Rows from block 7 of the encoder of a small masked image model, named by matrix and row number. Rows with one number belong to one neuron. Each number is 128 + 32 x the weight over its row's rms, rounded and kept within 0 to 255. All counts start at 0. After the name is the row's rms in percent of the matrix's.
After each neuron's rows are labels from the 100 images, of 14976, where the neuron reaches its largest size: "peak on" is the class under the peak; "responds to" is what is common among them. Only what is clearly more common there than usual is listed. The data: Sentinel-2 satellite tiles (TerraMesh). In brackets: how many of the 100, against the usual share in percent.
# gate: MLP gate (encoder.blocks.7.mlp.gate.weight, 768x192), inputs 64-127
# fc1: MLP up (encoder.blocks.7.mlp.fc1.weight, 768x192), inputs 64-127
# fc2: MLP down (encoder.blocks.7.mlp.fc2.weight, 192x768, transposed), outputs 64-127

gate.607 113 [120 139 125 141 105 114 157 130 154 114  76 134 105 130 111 147 129  90 113 142 123 113 146 173 159 139 116 192  92 108 105  90 163  94 150 171 160 165 154 130 112  41 125  76 136 183 138 121 136 132 156  97 142 124 148  83 119  71  93 114 146 112  95 165]
fc1.607 123 [140 182 160  88  83 106 143  90  87 152 144  90 159 171 114  68  77 143 158 125 178 180 157 159 125 126 126  66 135 143 114 116  89 138 139 122 164 132  98 165 111 160 151 148 175  67 165 121 104 105  71 120  93 131 177 107 107 114 117  77  93 130 148 138]
fc2.607 107 [138 101  62  87 148  99 108 142  98 125  99 179 110 119 131 147 151 123  90 141  92 159 136 149 169 145 128 157 126  67 169 137 110 139 134 133  88 155 120 169 169 133  99 124 175 157 125 176  95 115 103 168 136 148 112 168 111 147 144 135  88  87 103 163]
peak on: water (33 vs 10.8)
responds to: water (66 vs 40.5)

gate.689 126 [113  67  88 112 138 112 133 138 150  75  73 105  93 136 126 166 141  85 123 103 100 113 103 135 173 125  89  56 160 113 101 177 126 101 124 159 203 168  92 133 146 174 131 149 134 111 132 109  99  95 200 124 125 115 181 114 139 111 140  88 122 138  60 118]
fc1.689 107 [150 149 158 136 194 122 151 123 117 166 153 110  94 137 140 131 191 179  95 155 126 135 142 148 129  75 148 206  40 126 146  83 142 127 182 121  71  86 164 125 103  88 109 136  92 112  78 146 114 138  93 104 198  76  88 146 148 132 116 112  59 130 149 142]
fc2.689 125 [113 117  98 128  92 152 158  87 125 150 122 107 157 116 127 154 154 130 137 114 129  85 149 178 126 128 105 139 111 138 100 182 136  89 139 107 178 166 131  85 173 119 122 127 149 122  98 137 119 109 182  66 104 120 140 131  98 149  53 108 130 109 119 130]
peak on: crops (61 vs 17.6)
responds to: crops (78 vs 38.9); built area (75 vs 37.5); water (69 vs 40.5); main land cover: crops (58 vs 20.2)

gate.242 097 [197 153 112 146 175  99  91 145 132 139 154 118  54 155 112 115 145 145 138 149 100 151 166  70 116 104 131 142 137 108 104 104  71  92 125 175 155  32 158 140 133 139 180 119 124 123 112 152 170 131 116 131  87 160 106 146  60 189 137 110 120 143 115  75]
fc1.242 092 [183 114  69 147  94 128 130 184 149 179 127 111 121 120 134 129 142 116  63 103 106 135 139 156 111  70 127 149 167 153 151 121 104 118 112 125 146 126 112 156 125 133 123 151 141 114 180 157  76 222  97  92 136 150 101 125 106  96 145 140 151 104 108 108]
fc2.242 092 [182 132  68 178 167 148 120 209 160 156 139 120  87  73 114 119 119  80 194 173 180 112 139 123 117 139 160 136 129 124 126 123 127  88  80 133 108  66 157 151 129 141 124 150 102 128 117  93 124  98 125 162 139  59 173 122  92  99 129 175  79  98 162  92]
peak on: clouds (45 vs 2.7); snow or ice (34 vs 14)
responds to: clouds (48 vs 15.5); snow or ice (47 vs 20.6)

gate.329 097 [123  34 110 146 184 160 142 115 142 128 161 144 101 113 117 157 128 103 160 155 140 154 135 134 106 136 104 145 132 104 139 170 112 108  50 120 136 185 117 106 121  77 123  84 126  85  83 129 120  92 104 158  41 122 107 158  41 131 130 170 138 156 121 144]
fc1.329 109 [146 143 167 144 164 178 122 167 152 102 147  99 105 115  88 141 132 101 121 178 138 145 127 152  75 121  42 103 146 152 161  70 138 141 114  79 177 121 117  81 131 139 101  31  96 131 152 135 152 116 135 166  94 170 177 167  99 140  69  63 130 120 136 148]
fc2.329 108 [105 103 175 149 133 110 131  73  95 123 109 143 119  88  96 111 112  97 150 177 172 180 126  73 138 128 168 152  79 143 117  84 118  97 100 162 186 123 117 100 135 151 123 123 161 141  87  95 127 128 123  77 133 225 130 197 116 171 125 136 186 149 135  43]
peak on: water (48 vs 10.8)
responds to: main land cover: water (40 vs 11.2)

gate.164 109 [160 156  96 111 147 155 158 153 146 117 169 162 120 142 137 165 162  62  98 139 162 111 148 103 104 173 150 153  68 137 125 116  86 154 136 170  85 107  74 152 150  99 164 144 115 161  88  82 150 121  90 157 152  95 165  97 105 102 138 128 171 124  96 138]
fc1.164 112 [156 123  99 148 133 178 139 134 173  61  83 142 117 137 125 136 136  40  79 145 128 116 136 123 142 128  81 148 101 132 174 109  90 138 120 122 111  89 108 125 131  50 188 106 150 133 100  75 155  62  64 189  65 126 126 160 122 157 121 140 164 174 156 170]
fc2.164 092 [150  56 163 109 127 108 138 101 129 152  98  80 174 121 193  93 143 175  91  49 130 152 110 168 124 117  93 157 152 111 173 142  89 137 184 127 157  85 139 119  94 175 143 113 139 139 141 148 132 176 125 110 118 131  78 119 181 103 110 180 100 128  58 150]
peak on: clouds (42 vs 2.7)
responds to: clouds (72 vs 15.5)

gate.459 065 [ 97 162  70 132 137 152 141  70 164 104 113 109  84 196 107  93  96 116 145  85  88 175 162 107 125  69 131 148 130  87 186 163 199 141 136 130 162 164 128  89 124 155 110 180 133 117  92 123 140 130  94 106 108 139 116 168  89 131 124 128 194 150 145 107]
fc1.459 073 [122 147 171 140  86  75 128 116 102 118 159 146 207 103  76 138  88  94 150 153 112 158 130 169  75 130 130 110 123 176 122  66 120 183 147 162 114 113 115 152  80 170 142 200 124 146  96 140 123 157 137 122 101 146  88 188  84 122 105 145 133  43 152 137]
fc2.459 082 [162 102 128 134 156  62 126 147 163 100 101 128 103 177 187  78  93  99 150 102 123 100 160 132 152  93 123 126  86  94 138 146  97 123  95 176  84 153 108 152 124 154  64  72 101 138 169 173 211 106 114 102 131 149 117 174 144 125 138 109 133 187 118 116]
peak on: crops (55 vs 17.6)
responds to: crops (71 vs 38.9); main land cover: crops (58 vs 20.2)

gate.495 117 [111  94 133 148 127 134 147 138  78  96 167 154 129  58 147 112 145 163 114 145 121  99 177  92 143  51 108 148 139 135  83 123 167 100  68 179 144 131 120 167  98 123 105 113 140 177  90 131 116 113 122  67 113 153 130 134  94 133 119 119 115 125 126 137]
fc1.495 106 [120 153 156 122 171 100 161 105 126 186 103 105 140 152 160  98 106 123 211 115 148  61 147 152 116 104  94 132 102 119 151 145 137 106 145  91 160 136 134 103 124 111  81 116 140  93 127  80 126  92 132  94  95 105 121 147 171 203 135 136  56 172 155 126]
fc2.495 129 [ 80 118 119 117 148 130 178  99  98 121 100 139 122 104 190 111 140 162 161 141 109 145 121 131 157  84 130  68 113  53 134 159  49  73 160 175 138 149  70 150 185 121  76 148 149 148  48 133  73 127 154 135 105  79  89 156  98 135 131 159 121  53 153 107]
peak on: crops (70 vs 17.6)
responds to: crops (82 vs 38.9); main land cover: crops (68 vs 20.2); built area (63 vs 37.5)

gate.720 093 [113 143 120 163 122 164  90 147 125 100 143 153 117 116  80 145  56 176 156 121 179 165 107 133 193 102 112 133 197 210 123 191 127 123 165 160 132  67 147 130  90 124  49  73 129  94 146 142 154 196 112 130 145  58 149 128 103 130 120 130 105 192  52 121]
fc1.720 081 [159 151 166 173 109 149 104  98 119 122 140 170 156 168 119 140 132 138 139 182 170 146  96 114 179  75 114 162 176 142  98 148 113 146 170  68 181  42 106  82  64  81  83 121 106 116 145 131 137 159 111  82 198 110 177 105 136  97 125 187 111 125 116 108]
fc2.720 095 [113  63  95 119 164  89 112 176 106  90 118 131 159 106 144  99 137 168  99 168 105  91 143 129  92 138 136 128  93 108 171 107  93 166  87 113 125  79 100  87 109 199 152 110  82 114 156 115 211 108 123 161 107 174 129 154 193 153 177 121 104 132 133 104]
peak on: trees (52 vs 20.1)
responds to: main land cover: water (32 vs 11.2)

gate.150 084 [138 124 101  57 110 117 126 191 155 170 129 106 128 121 127 197  99 123  70  75 130  84 168 113 102 118 170 204 124 134 126 122 152 124 123 116 125  95 155 109 131 136 157 164  74 119 122 166 112 142 147 165 165 162 124 144 109 180 116 121 116 139 130 162]
fc1.150 084 [130 182 114  99 152 175 130 138 140 136 144 172 121 180 115 181 138 178 145 134 115 169 103 129  99 141 157 211 126 136  88 141 152 163 182 144 104 138 155 160 127 149 127 125 108  84 100 139 122 185 109 162 140 129 108 116  86 139 131 198 155 144 137 124]
fc2.150 079 [ 98 133  88 154 109 151 161 112  93 107 121 147 157 160 107 115 159 136 154 155 145 119 125 117 176 145 138 135 115  52 181 120 127 164 126  89 139 139 130 153 129 125  61 110 162 149  95 164 180 182 151 117  70 102  73 128  78 104  99 122 176 119 156 167]
peak on: clouds (26 vs 2.7)
responds to: snow or ice (45 vs 20.6); clouds (36 vs 15.5)

gate.286 087 [123 128 125  82 129 100  87  93 111 100 122 137 110 109  73  82 154 139 127 150 132  85 117 126 116  82 134 115 175 129 103  95 155 137 132 125 119  96  71 165 122 142 136 122 199 148  76 148  98 146 140  90 116 148 100 155 159 101  24  79 132 154 207 194]
fc1.286 076 [126 124 174 112 141 111 197  73 152  79  93 159 119 156 119 160 131 103  52 110 112 136 154 102 108  95 149 115 133  91 149 129  89 126 137 130  90 122 116 117 141  88  96 108 101 131 159 104 139 127 132 170 156 110 194  99 176 161 180  71 165 100 150 121]
fc2.286 084 [120 162 126 159 134  64 168 118 155 103 154 160 176 141 105 137 107 101 127 102 199 155 191 200 154  96 141  57 144  83 108 100 173 160 105 123 152 101 113 152 181  78 127 116  81 112 127 132 125 144 169 107 108 143 151 118 112  91 122  61 153 121 169 118]
peak on: crops (47 vs 17.6)
responds to: built area (71 vs 37.5); crops (71 vs 38.9); main land cover: crops (41 vs 20.2)

gate.68 114 [ 92 143 190 129 133 170 156 122 150 128 115 174 121 118  71 153 137  46 153  66 141 144  87  95 169  99 133 129 169  68 126 134 105 164 191 160 107 127 134 137 133 145 131  99 166 141 120 128 104 197 120  70 108 109 163 113 114 163 135 112 104 133  52 133]
fc1.68 115 [112 144 168 126 115  92 117  72 140 118 153 142 121 142  94 128 143  62 108 129 160 144 138 125 107 176 119  79 103 157 165 147 155 175 194 100  59 145 122  95 119 126 113 165 217 115 180 168 104 124 113 116 129 126 150  94 105 178 112 161 153 104 113 129]
fc2.68 122 [116  94  78  99 109  79  82 139 153 139 164 131 102 102 174 109 100 180 154 147 151 170 131 103  81 157 143 157 159 137 114  95 174 147 129 102  98  99 130 166 110  84 160 111  83 103 105 158 164 116 124 140 105 137  94 175 125  56 177 154  92 123 129 125]
peak on: snow or ice (34 vs 14)
responds to: snow or ice (43 vs 20.6); main land cover: snow or ice (34 vs 14.6)

gate.705 094 [113 161 125 167  85 122 145 126 166 149 198 187  83  71  82 144  85 111 122  80 149 123  88 173 147 121 170  99 142 120  76 136 142 150  59 130 149 135 178 133 180 143 138  66 100 148 161  82 123 188  63 146 118  94 150 114 139  98 133  39 123 101  91 124]
fc1.705 088 [156 166 175 160 127  90 139  87 165 135 128 147 101 101 160  85 126 138 160  76  99 144 139 180 130 206 137 104  93 140 128  97 147 131 103  96  84 145  94 105 120 130 166 135 119 126 149 117 130 117  72  97 126 144 119  42 158 124 112 116 130  95 107 152]
fc2.705 089 [153 111  87 182 160  91 126 159 168  94 173  97 118 119 156 148 155 108 149  73 147 127 127  85 129 194 115 108 149 131 126 155 100 160 134 110 149 166 139  95 107 188 125 112 123 168 136 142 124 186  77 170  83 129 154 141 155 178 153 124 209 150 156 136]
peak on: snow or ice (54 vs 14)
responds to: snow or ice (67 vs 20.6); main land cover: snow or ice (58 vs 14.6)

gate.58 072 [145 144 146 150 166  99 109  70 144 106 146 130  78 109 158 121  84 104 141 128 136 135 119 170 174 129 147 179 158 144  96 135 108 179 144 107 100  76 151 159 176 100  94 150 203 148 146 105 114 151 133 139 165 118 146 130 118  96 106 153 212 131  75 129]
fc1.58 072 [145 150  28 153  81 120  88 123  72  69 117 140 186 183 131 142 167  76 161 111 144 142 150 138 167 131 142 135 131 125 161 111 135 130 131 149  88 117 144 167  99  91 122 136 141 120 138 209 152 147  94 143 112 179  95 122  80 163 145 126 102  90  89  75]
fc2.58 082 [175 103 108 120  92 129 118 124 112 119 147  98 145 145 183 112 193 135 112  98 148 142 121 160 136 115 168 186 150 128 123 173 186 136 140  65 108 128 100 129 178 105 105 124 191 103 129 151 114 139 128 118 115 161 163 160 143 157 211 120 158 192 102 107]
peak on: snow or ice (33 vs 14)
responds to: snow or ice (77 vs 20.6); main land cover: snow or ice (46 vs 14.6)

gate.222 114 [ 74 104  91 166 117  88 127 127  98 115 181 130 140 104  89  94 116 181 156 190 100 120 209  90 118 105 113 109 136 129 203 123 109 130 142 121  76 166 169 128  75 121 178 115 167 141 116 135 138  99 120 130 165  69 144  86  99 127 126  94 116 116  87 149]
fc1.222 112 [126 174 180  84 145  45 132  62 143 138 126 125 143 162 108 142 147 111  73 117 107  82 109 112  99 105 182 178 168 106 151  79 131 170 187 167 206 108 133 135  82 132 169 154  82  67 165 151 134 159 178 117 156 128  61 101 136 141 146 145  83 152 109 133]
fc2.222 097 [130  93  91 181  72 132 178 120 110  89 123 109 200  89 112  69  91 177 132 135  34  89 145 180 157 127  81 106  93  62 145  88 160 124  87 127 130 101 111 113 167 183 132 154 148 108 141 136 153 104 130 113 117 149 140 136 129 109 106  95 166 142 142  98]
peak on: clouds (44 vs 2.7)
responds to: clouds (53 vs 15.5); main land cover: trees (41 vs 19.6)

gate.284 108 [111 126 141 100 104 104 139 103 132  53 107 166 165 125 128 133 165 122 147 102 161 123 174  57 109 148 107 173 159  78 199 126  76  62 137  82 167 123 136 107 137 122 152  85 173 163  74 135 130  75 219  99 115 123 124 113 111  74 111 145 178 160 139 114]
fc1.284 099 [151 129 143 137 153 122 115 133  50 123 128 149 134 152 133 148 182 154 111 149 139 142  85 126  99  31 122  97 156 114 177 114 110  87 128 132 101  44  92 147 125 135 151  89  86 125 113 178 154 140 137 112 212 119  87 135  71 134 120 110 135 146 107 113]
fc2.284 101 [138 123 106 123 118 125 147 124 137  61 167 158  89 139  97 140 128  92 108 106 143 108 136  94 150 135 112 175 157 163 128 150 162 117 140 121  80  96 107 156 147 133 162 110 225 104 125  81 104 147 168 121  62 122 126 118 168 115  77 145  78  83 119 148]
peak on: crops (58 vs 17.6)
responds to: crops (87 vs 38.9); built area (72 vs 37.5); main land cover: crops (62 vs 20.2)

gate.32 057 [ 67  94 172  80 153 103 200 166 140 119 140 105 173  83 118 133 150 138 182 109 149 128 132  86 127 161 132 160 177 161 134 131 128 138  99 180  89  68 111 155 138 112 141 122 108 185 144 127 124 150  80 138 217 144 159 151 109 108 101 160  79 157 104 149]
fc1.32 060 [195 146 154 132 136 154 156 117 156 168 130 131 129 185 130 135 168 150 119 124 130  97 103 158 144 100 133  88 129 156 114 126  83 130 173 177 153 192 127 130 108 139 110 160  99  74 109  66 145 113 141  89 111 100 126 136 130 120 154 125 139 211 136 128]
fc2.32 072 [169 154 138  66 160 100 165 170 129 134  93 112 219  89 147 102 107 171 103  70  94 110 138 177 127 152 124 151 108 120 156 173 189  97 149  65 140 129  79 101  81 181 174  80 138  87 141  74 128 119 197 152 167 138  96 194 128 117 143  86 138 152  81 148]
peak on: snow or ice (71 vs 14)
responds to: snow or ice (75 vs 20.6); main land cover: snow or ice (71 vs 14.6)

gate.618 086 [148 107 127 171 137  90 118 141  98  70 134 153 123 114 153  94  69 134  82 135 128 140 176 179 166  98  98 135 148 111 171 171 121 109 142 145 144 126 151 177 192 155 128 126 180 171  99  98 158 143 122 136 139 106  84  83 168 124 111  60 141  95 134 134]
fc1.618 084 [146 114  76  57 124 137 149 120 160 145 172 153 173 104 163 177 147  98  87 157 142 133 133 144 131 134  96 156 152 106  65 111 122  83 148 129 147 136 128 150 152 128 183 146 117 104 129 162  86 174 148 167 104 144 137  89 150  96  65 142 116  89 124 183]
fc2.618 086 [202 143  98  74 111 126 155 118 137 114 175 136 125 188 142 139 118 157 146 109 101 100 148 172 129 129 147 154 150 122 105 151 141 127 203  63  77 122 140 121 142  85 146 134 133  88 150 118  94 158 135 135 168 103  75  92 139 135  88 103 133 152  87 197]
peak on: trees (60 vs 20.1)
responds to: trees (97 vs 58.6); clouds (82 vs 15.5); main land cover: trees (63 vs 19.6)

gate.418 074 [144 101 195 111  78  63 170 129 139 166 118 130 105 128 176 129 107 162 186 131 128 103 144 101 111 127 118 141 125 179 142 165  61 100 120 126 117 146 128 175  76 120 151 135 133 116 126 103 153  80 143  92 170 111 140  91 156 125 206 128 163 103 208 111]
fc1.418 079 [150 155 143 113 138 179 106 125 122  57 105 141 119 160 129 182 134 103 143 111 179  79 111 103 169 128 102 113 106  99 150 139 142 177 162 135 134 148 131 110 123 127 134 115 186 140  76 128 156 148  97 139 150  70 134 158 125 126  81  99 120 129 117  60]
fc2.418 079 [153 158 167 108 144 114 136   6  99 144  99 119  76 145 145 130 106 145 126 112 139  75  98 130 133 156 128 210 116 160 130  63 117 120 155 128 144 200 123 125 143 103 155 211 144 137  96 137 119 114 109 121 173 121 114 170 156 141 137  70  91 145 142  59]
peak on: clouds (39 vs 2.7)
responds to: clouds (48 vs 15.5)

gate.621 070 [135 151 150  50 150 122 174 173 127 111 147  96 133 214 136 183  81  88 185 129 154 111 106 139 161 115  46 157 157 131 109 204 183 149 182 103 120  95 129 122 150 115 126 144 185 123 121 110 104  81 142 122 140 120 165  63 137 144  45 125 128 119 128 161]
fc1.621 058 [181 227 104 141  96  72  90  93  90 210 126 136 173 181 141 148 154 108 183 124 131 103 121 152 136 115 111 108 117 117  85 174 187 132 152 187 165 121  92 159 132 128 164 117 132 147 165  81 188 132 148 117 190 108 104 117 118 137 130 145 106 117  86 114]
fc2.621 082 [170 170  95 121 188 156  53 128 113 109  66  84 190 149 184 127 139 153 131 133  73 124 116  82 137 113 126 178 143 197 146 129  91 121  56 139 137 185  89 102 110 122 124 108 158 163 163 108 175 164  92 159 142 137 118 121 197 118 133 193  91 154 110  96]
peak on: trees (52 vs 20.1)
responds to: trees (90 vs 58.6); water (88 vs 40.5); main land cover: water (67 vs 11.2)

gate.571 133 [125 140  63 170 155 157 133 146 154  97 119 138 159 110  94  87 159  76 105 188 167 132 178 161 133 154  71 144 158 115 174 101 108 147  99  77 106 116 176 112 207 133 153 152 194 151  94 109 144 178 153 134 130  99 161 140 121 128 134  95 170  82  70 167]
fc1.571 136 [138 172 139 108 131 145 101 103 134 170 167 175  40 131 139 141 102 136 148 147 101 129 103 116 132  92 139 104  73  87 161  55 105 141 115  82 164 187  90  83 118  64 108 165 181 177 150 116 169  94 192 144 128 107 195 120 154 172 134 123 155 127 126 105]
fc2.571 135 [116 144 110 102 124 165 224 130  85 104 117 128 173 140 135  96 174 129 105 100 145 156 135 145 133 161 118 151 176 145 146 104 119 134 117 140 184 122 102 167 187 129  84 104 187 174 100 159 146 148 156 136 109 115 131  96 114 121 171  43 154 124 103  54]
peak on: water (29 vs 10.8)
responds to: water (70 vs 40.5); flooded vegetation (27 vs 10.2)

gate.16 131 [158  97 133 171 152  69 158 122  82 148 142 141 145  78 113 139  83 129 148 129 129 190 151 171 160  93 139  98 128 159 138 115 120  43 104 155 140 231 128 124 194 136  81 100 118 126 106  92 157  95 104 107 174 134 140 139 179 129 106  96 118  61  97 103]
fc1.16 136 [ 88 200 131 105 126 106 119 117 161 121  81 129  63 126 159 189 178 152  88 185 112  86  53 113 123 140 112 165 171 101 147 127 106 135 152 119 157 118 135 167  72 129 155 150 111 147 135 133  76 131 129 107  81  76 120  85  79 126 117 129 109 178  86 115]
fc2.16 125 [142  99 114 122 166 136  99 172 148  92  85 110 103 132  82 189 145 155 134  95  99 113 170 125 104 113 116 145 146 199 115 104 208 120  84  99 160  95 126 151  70 150 126 147 108 148 160 105 186 166 123 123 124 111 144 173  95 118  86  94 169 201 150 134]
peak on: trees (64 vs 20.1)
responds to: trees (96 vs 58.6); clouds (76 vs 15.5); main land cover: trees (65 vs 19.6)

gate.688 096 [182 149  97 164 127 123 140 129 147 142 117 166 115 146 144  93 134  87 123 174  48 197 102 149 106 156 152  68 189 142  98  86 136 164 126  95 146 153 136  87  70 120 158 119 126 181 144 165 139  79  96 154 168 124 149 137 126 141 132 134 141 148 100 169]
fc1.688 102 [129 146  93 199 118 186 144 155 159 136 112  88 121 122 111 122 126  64 164 102 139 123 136 116 164 158 160 103 115 170  99  98 118 135 174 136 185 108 118 118 129 125 154 168 126 168 121 185 175 124 131 151 116 102 140 167  38 157 169 151 103 217 148 114]
fc2.688 106 [134  77  85 188  70 127 145  95  53 100  98 209 151 134 151 121 154 132 109 172  98  94 148 148 183 108 139 141 118  98 195 144 112 129 102 124 114 138 146  77 103 122  73 208 159 154 107  99 158 137 101 140 102 150 150 175 148  66 102 184 118  90 161 106]
peak on: crops (52 vs 17.6)
responds to: crops (72 vs 38.9); main land cover: crops (47 vs 20.2)

gate.27 035 [ 58 142 148 139 133 185 148 131 107 106 123 123 169 131 139  95 120 139 125  96 115  73 170 131 101 124 130  89 120 102  65  96 116 130 168  88  74 100 127  97  82 185 142 149 129 110 141 152 133 135 131 131 132 117 136 132 153 127 117  87  94 140 102 135]
fc1.27 040 [119 192  76 110  99 161 148 181  61 121  99 134 129 137 148  77 125  64  73 101 145  98 143 126  93 142 114 100 131  81 118 120 148  99 107  80 135 115 146 105 167 125 174 201  51 181 152  89 174 113 140  91  98 172  94 114 198  92 117 155 127 109 132 131]
fc2.27 041 [138  73  97 148 128  97 109 126 125  98 130 114 129  94 154 150 123 204 143  98  97 171 115 155  66 136 138 165  79  73 107  86 100 139 163  90 105 152 151 122 116 132 150 156  47  77 113 137 150 123 108 116 120 116 102  85 179 120 131 179 154 101  88 212]
peak on: snow or ice (74 vs 14)
responds to: snow or ice (81 vs 20.6); main land cover: snow or ice (74 vs 14.6)

gate.525 091 [127 183 127 148 139 153 149 140  96 121 121  60  99 109 150 129 140 137 118  67 130  80 177  18  68 146 104 172 136  99 114 106 112 127 157  50 173  84  72 186 155 112 117 150 121 120  72  80 117 207 106 126 123 162 166 157 195 150 135 114  64  98  75  92]
fc1.525 102 [117  91 130 132 153 144 109 121 154  89 133 150 109 174 161 140  94  78 149 117 165 163 214 128 171 102  76 171 151 150  77 110 186 177  80 134 164 132 114  55 111  99 151  50 151 147  67 115 115 160 129 163 124 131 217 109 104 138  76 133 165 171  87 172]
fc2.525 095 [114 109 144 177 142  95 164 202 109 148 120 134 103 140 151 135 131 113  98  62 158 101  39 114 138  99 151 170 136 144  86 129 151 114 109 202 140 189 123 108 139 150 173 112  68 137 155 136 107 136  89 172 119 121 161 122 164  98 174 158  64 135 135 116]
peak on: clouds (32 vs 2.7)
responds to: snow or ice (44 vs 20.6); clouds (40 vs 15.5)

gate.652 086 [177 130 102 133  74 133 159 103 125 134 130 153 136  66 169 104 174 149 104 114 102 167 158 179 150 180 136 100 144 111 108 139  92 150  93 148 103 170 132 197 117 116  99 125 149 126  73 112 145 151 152 139 121 133 100 179 157 116 149 171 113 114  93 110]
fc1.652 089 [124 109 108 140 137 127 167 185 127 104 150 114  94 155 135  93 141 171 146 145  85 150  85  86 129 153 136 151 102 171 128 180  92 117  85 115 141 131  95 133 170 174 131 144  78 117 150 106  82 141 148 116 113  86 139  99  36 150 131 119 110 134 102 118]
fc2.652 086 [183 150 108 127 163 171  86 144 147 166 140 152 160 126 145 160 124 147 105 105 151 113 107 126 160 147  93 166 137 120 119 170 111 157 145 111 110 143 118 189 128 109 128 143 121 119 167 100 102 121 127 155  43  36 140 118 148 159  57 132  92 106  97 152]
peak on: crops (74 vs 17.6)
responds to: crops (82 vs 38.9); main land cover: crops (72 vs 20.2); built area (62 vs 37.5)

gate.87 145 [125 127 131 149 134 116 126 112 144 136 151 108  98 119  49 109  99  88 102 149 160 126 133 139 126  99 149 111 119 144  90 125 100 104 155 108  74 138 111 129 146 170 122 109  50 177 138  41 124 166 135  99 137 177  93 141 133 133 110 160 183 151 123  90]
fc1.87 136 [170 163 101 141 164 103 134 121 176  47 162 113 102  94 199 108  75  85 161  94  71 110 119 108 114 155 103 160 157 137 176 128 132 147 146 130 163 127 166 133 112 110 116 177 138 129 117 165 100 131 120 141 128 154  84 130 119 110  78 162 106 122  51 127]
fc2.87 133 [ 94 133 160 139 141 154  73 162  93 105 124 113 150 128 124 154 143 118 122  90 104 129 177 150 153 134 128 122 165 120 115 144 148 117 136 111 112  86  73  69 193  83 103 114 171 108 148 128 125 109 107 170 142 127 173 173 111 141 137  99 176 118 166 114]
peak on: snow or ice (64 vs 14)
responds to: snow or ice (81 vs 20.6); main land cover: snow or ice (63 vs 14.6)

gate.268 077 [147 106 204 144  73 131  77 123 164 173 169 152 102  89  80 115  96 106 160 132 130 170 188 125 164 182 120 155 155 122 123 178  82  97 144 109  77 115 174 133 158 107 119 121 102  96  87 144 169 105 116 138 175 154 106 108  79 163 121 121 128  99 145  90]
fc1.268 077 [150 141 101 169 110 147 132 138 114 121  60 155 161 111 113 142 156  77  81 142  95 130 129 152 111  80 175  88 110 126  78 145 129  89 100  86 140 116 161 111 119 129  60 162  86  91 172 101  88 157 106 177 129  83 145  97  83 125 134 171 140 184 136 188]
fc2.268 067 [136 104  92 143 171 106 103 152 132 113 130 160 156 121 121  87 125  95 104  71 149 186 160 126 164 163 124 210 192 133 129 148 156  91  68 134 153 143  98  97 130 163  86 163  96 122 130 133 170 122 135 151  67 191 139  95 124 126 127 106 138  72 129 106]
peak on: trees (43 vs 20.1); water (36 vs 10.8)
responds to: main land cover: trees (45 vs 19.6); main land cover: water (39 vs 11.2)

gate.542 048 [ 96 123 152 117 160 106 160  37 180 106 196 113 185 132 145  51 147 116 172 152 185 152 125 106  99 148  87 161 135  89  94 142 136  88 140 140 123 156 155 157  64  94 150 149 130 149 148 163 153 148 155 137 125 143 161 132 105 160 112  51 116 105 114 113]
fc1.542 052 [165 122 157 104 149 106  99 130 148 117 103 162 132 190 138 167 111 172 116 117 139  98 122 126  15 116 119  81 101 150  94 130 140 149  87 177 156 148  77  93 112 165  90 160 100 116 139  95 126 159  92 132 105 122 153 146 148 128 144 144 121 153 141 105]
fc2.542 069 [105 114 155 126 180 144 124  65 127 173 120 140 126 164 157 118  94 227 106 104 134 113 151 155  80 150 149  91 111 156 111 169 152 117  93 145 109 146  82  64 110 148 121 151 111 105 139 159 158 158 104 129 117 159 170 179 175 149 107 156  96 152 129 102]
peak on: snow or ice (91 vs 14)
responds to: snow or ice (92 vs 20.6); main land cover: snow or ice (91 vs 14.6)

gate.723 112 [163  98  70 150 163 130 166 161 151  95 138 112  76  16 136 104 118 182 133  80 125 165  71 103 128 140 151  89 177 155  82 119 121 105 135 105 139 130 114 170 144 129  97 158 117 159 166 178 145 156  91 169 157 149 147 124  95 131 105 142  98 145 186 170]
fc1.723 094 [124 127  47 103 161 130 208  91 119 100 167 168 144 121  85 107 149 149 192 102 158 142 115 163 160 123 135 148 172 147 144  98 202 116 135 111 108 100  83 177  80 115 100 110 132 119  77 167 156 155 159  81 135 185  95 133 150 145 130  96 160 165 153  92]
fc2.723 094 [154 134  97 128 143 162 142 102 124 161 108 119 204 173 150 159  88  97 165 156  55 120 146 110 149  76  89 108 169 159 137  80  99 140 111  56 103  76 137 132  81 120  71 132 127 100 154  94 173  88 116 163  90 178 166 134 178 138 174 130  74  72 138 148]
peak on: clouds (38 vs 2.7)
responds to: clouds (42 vs 15.5)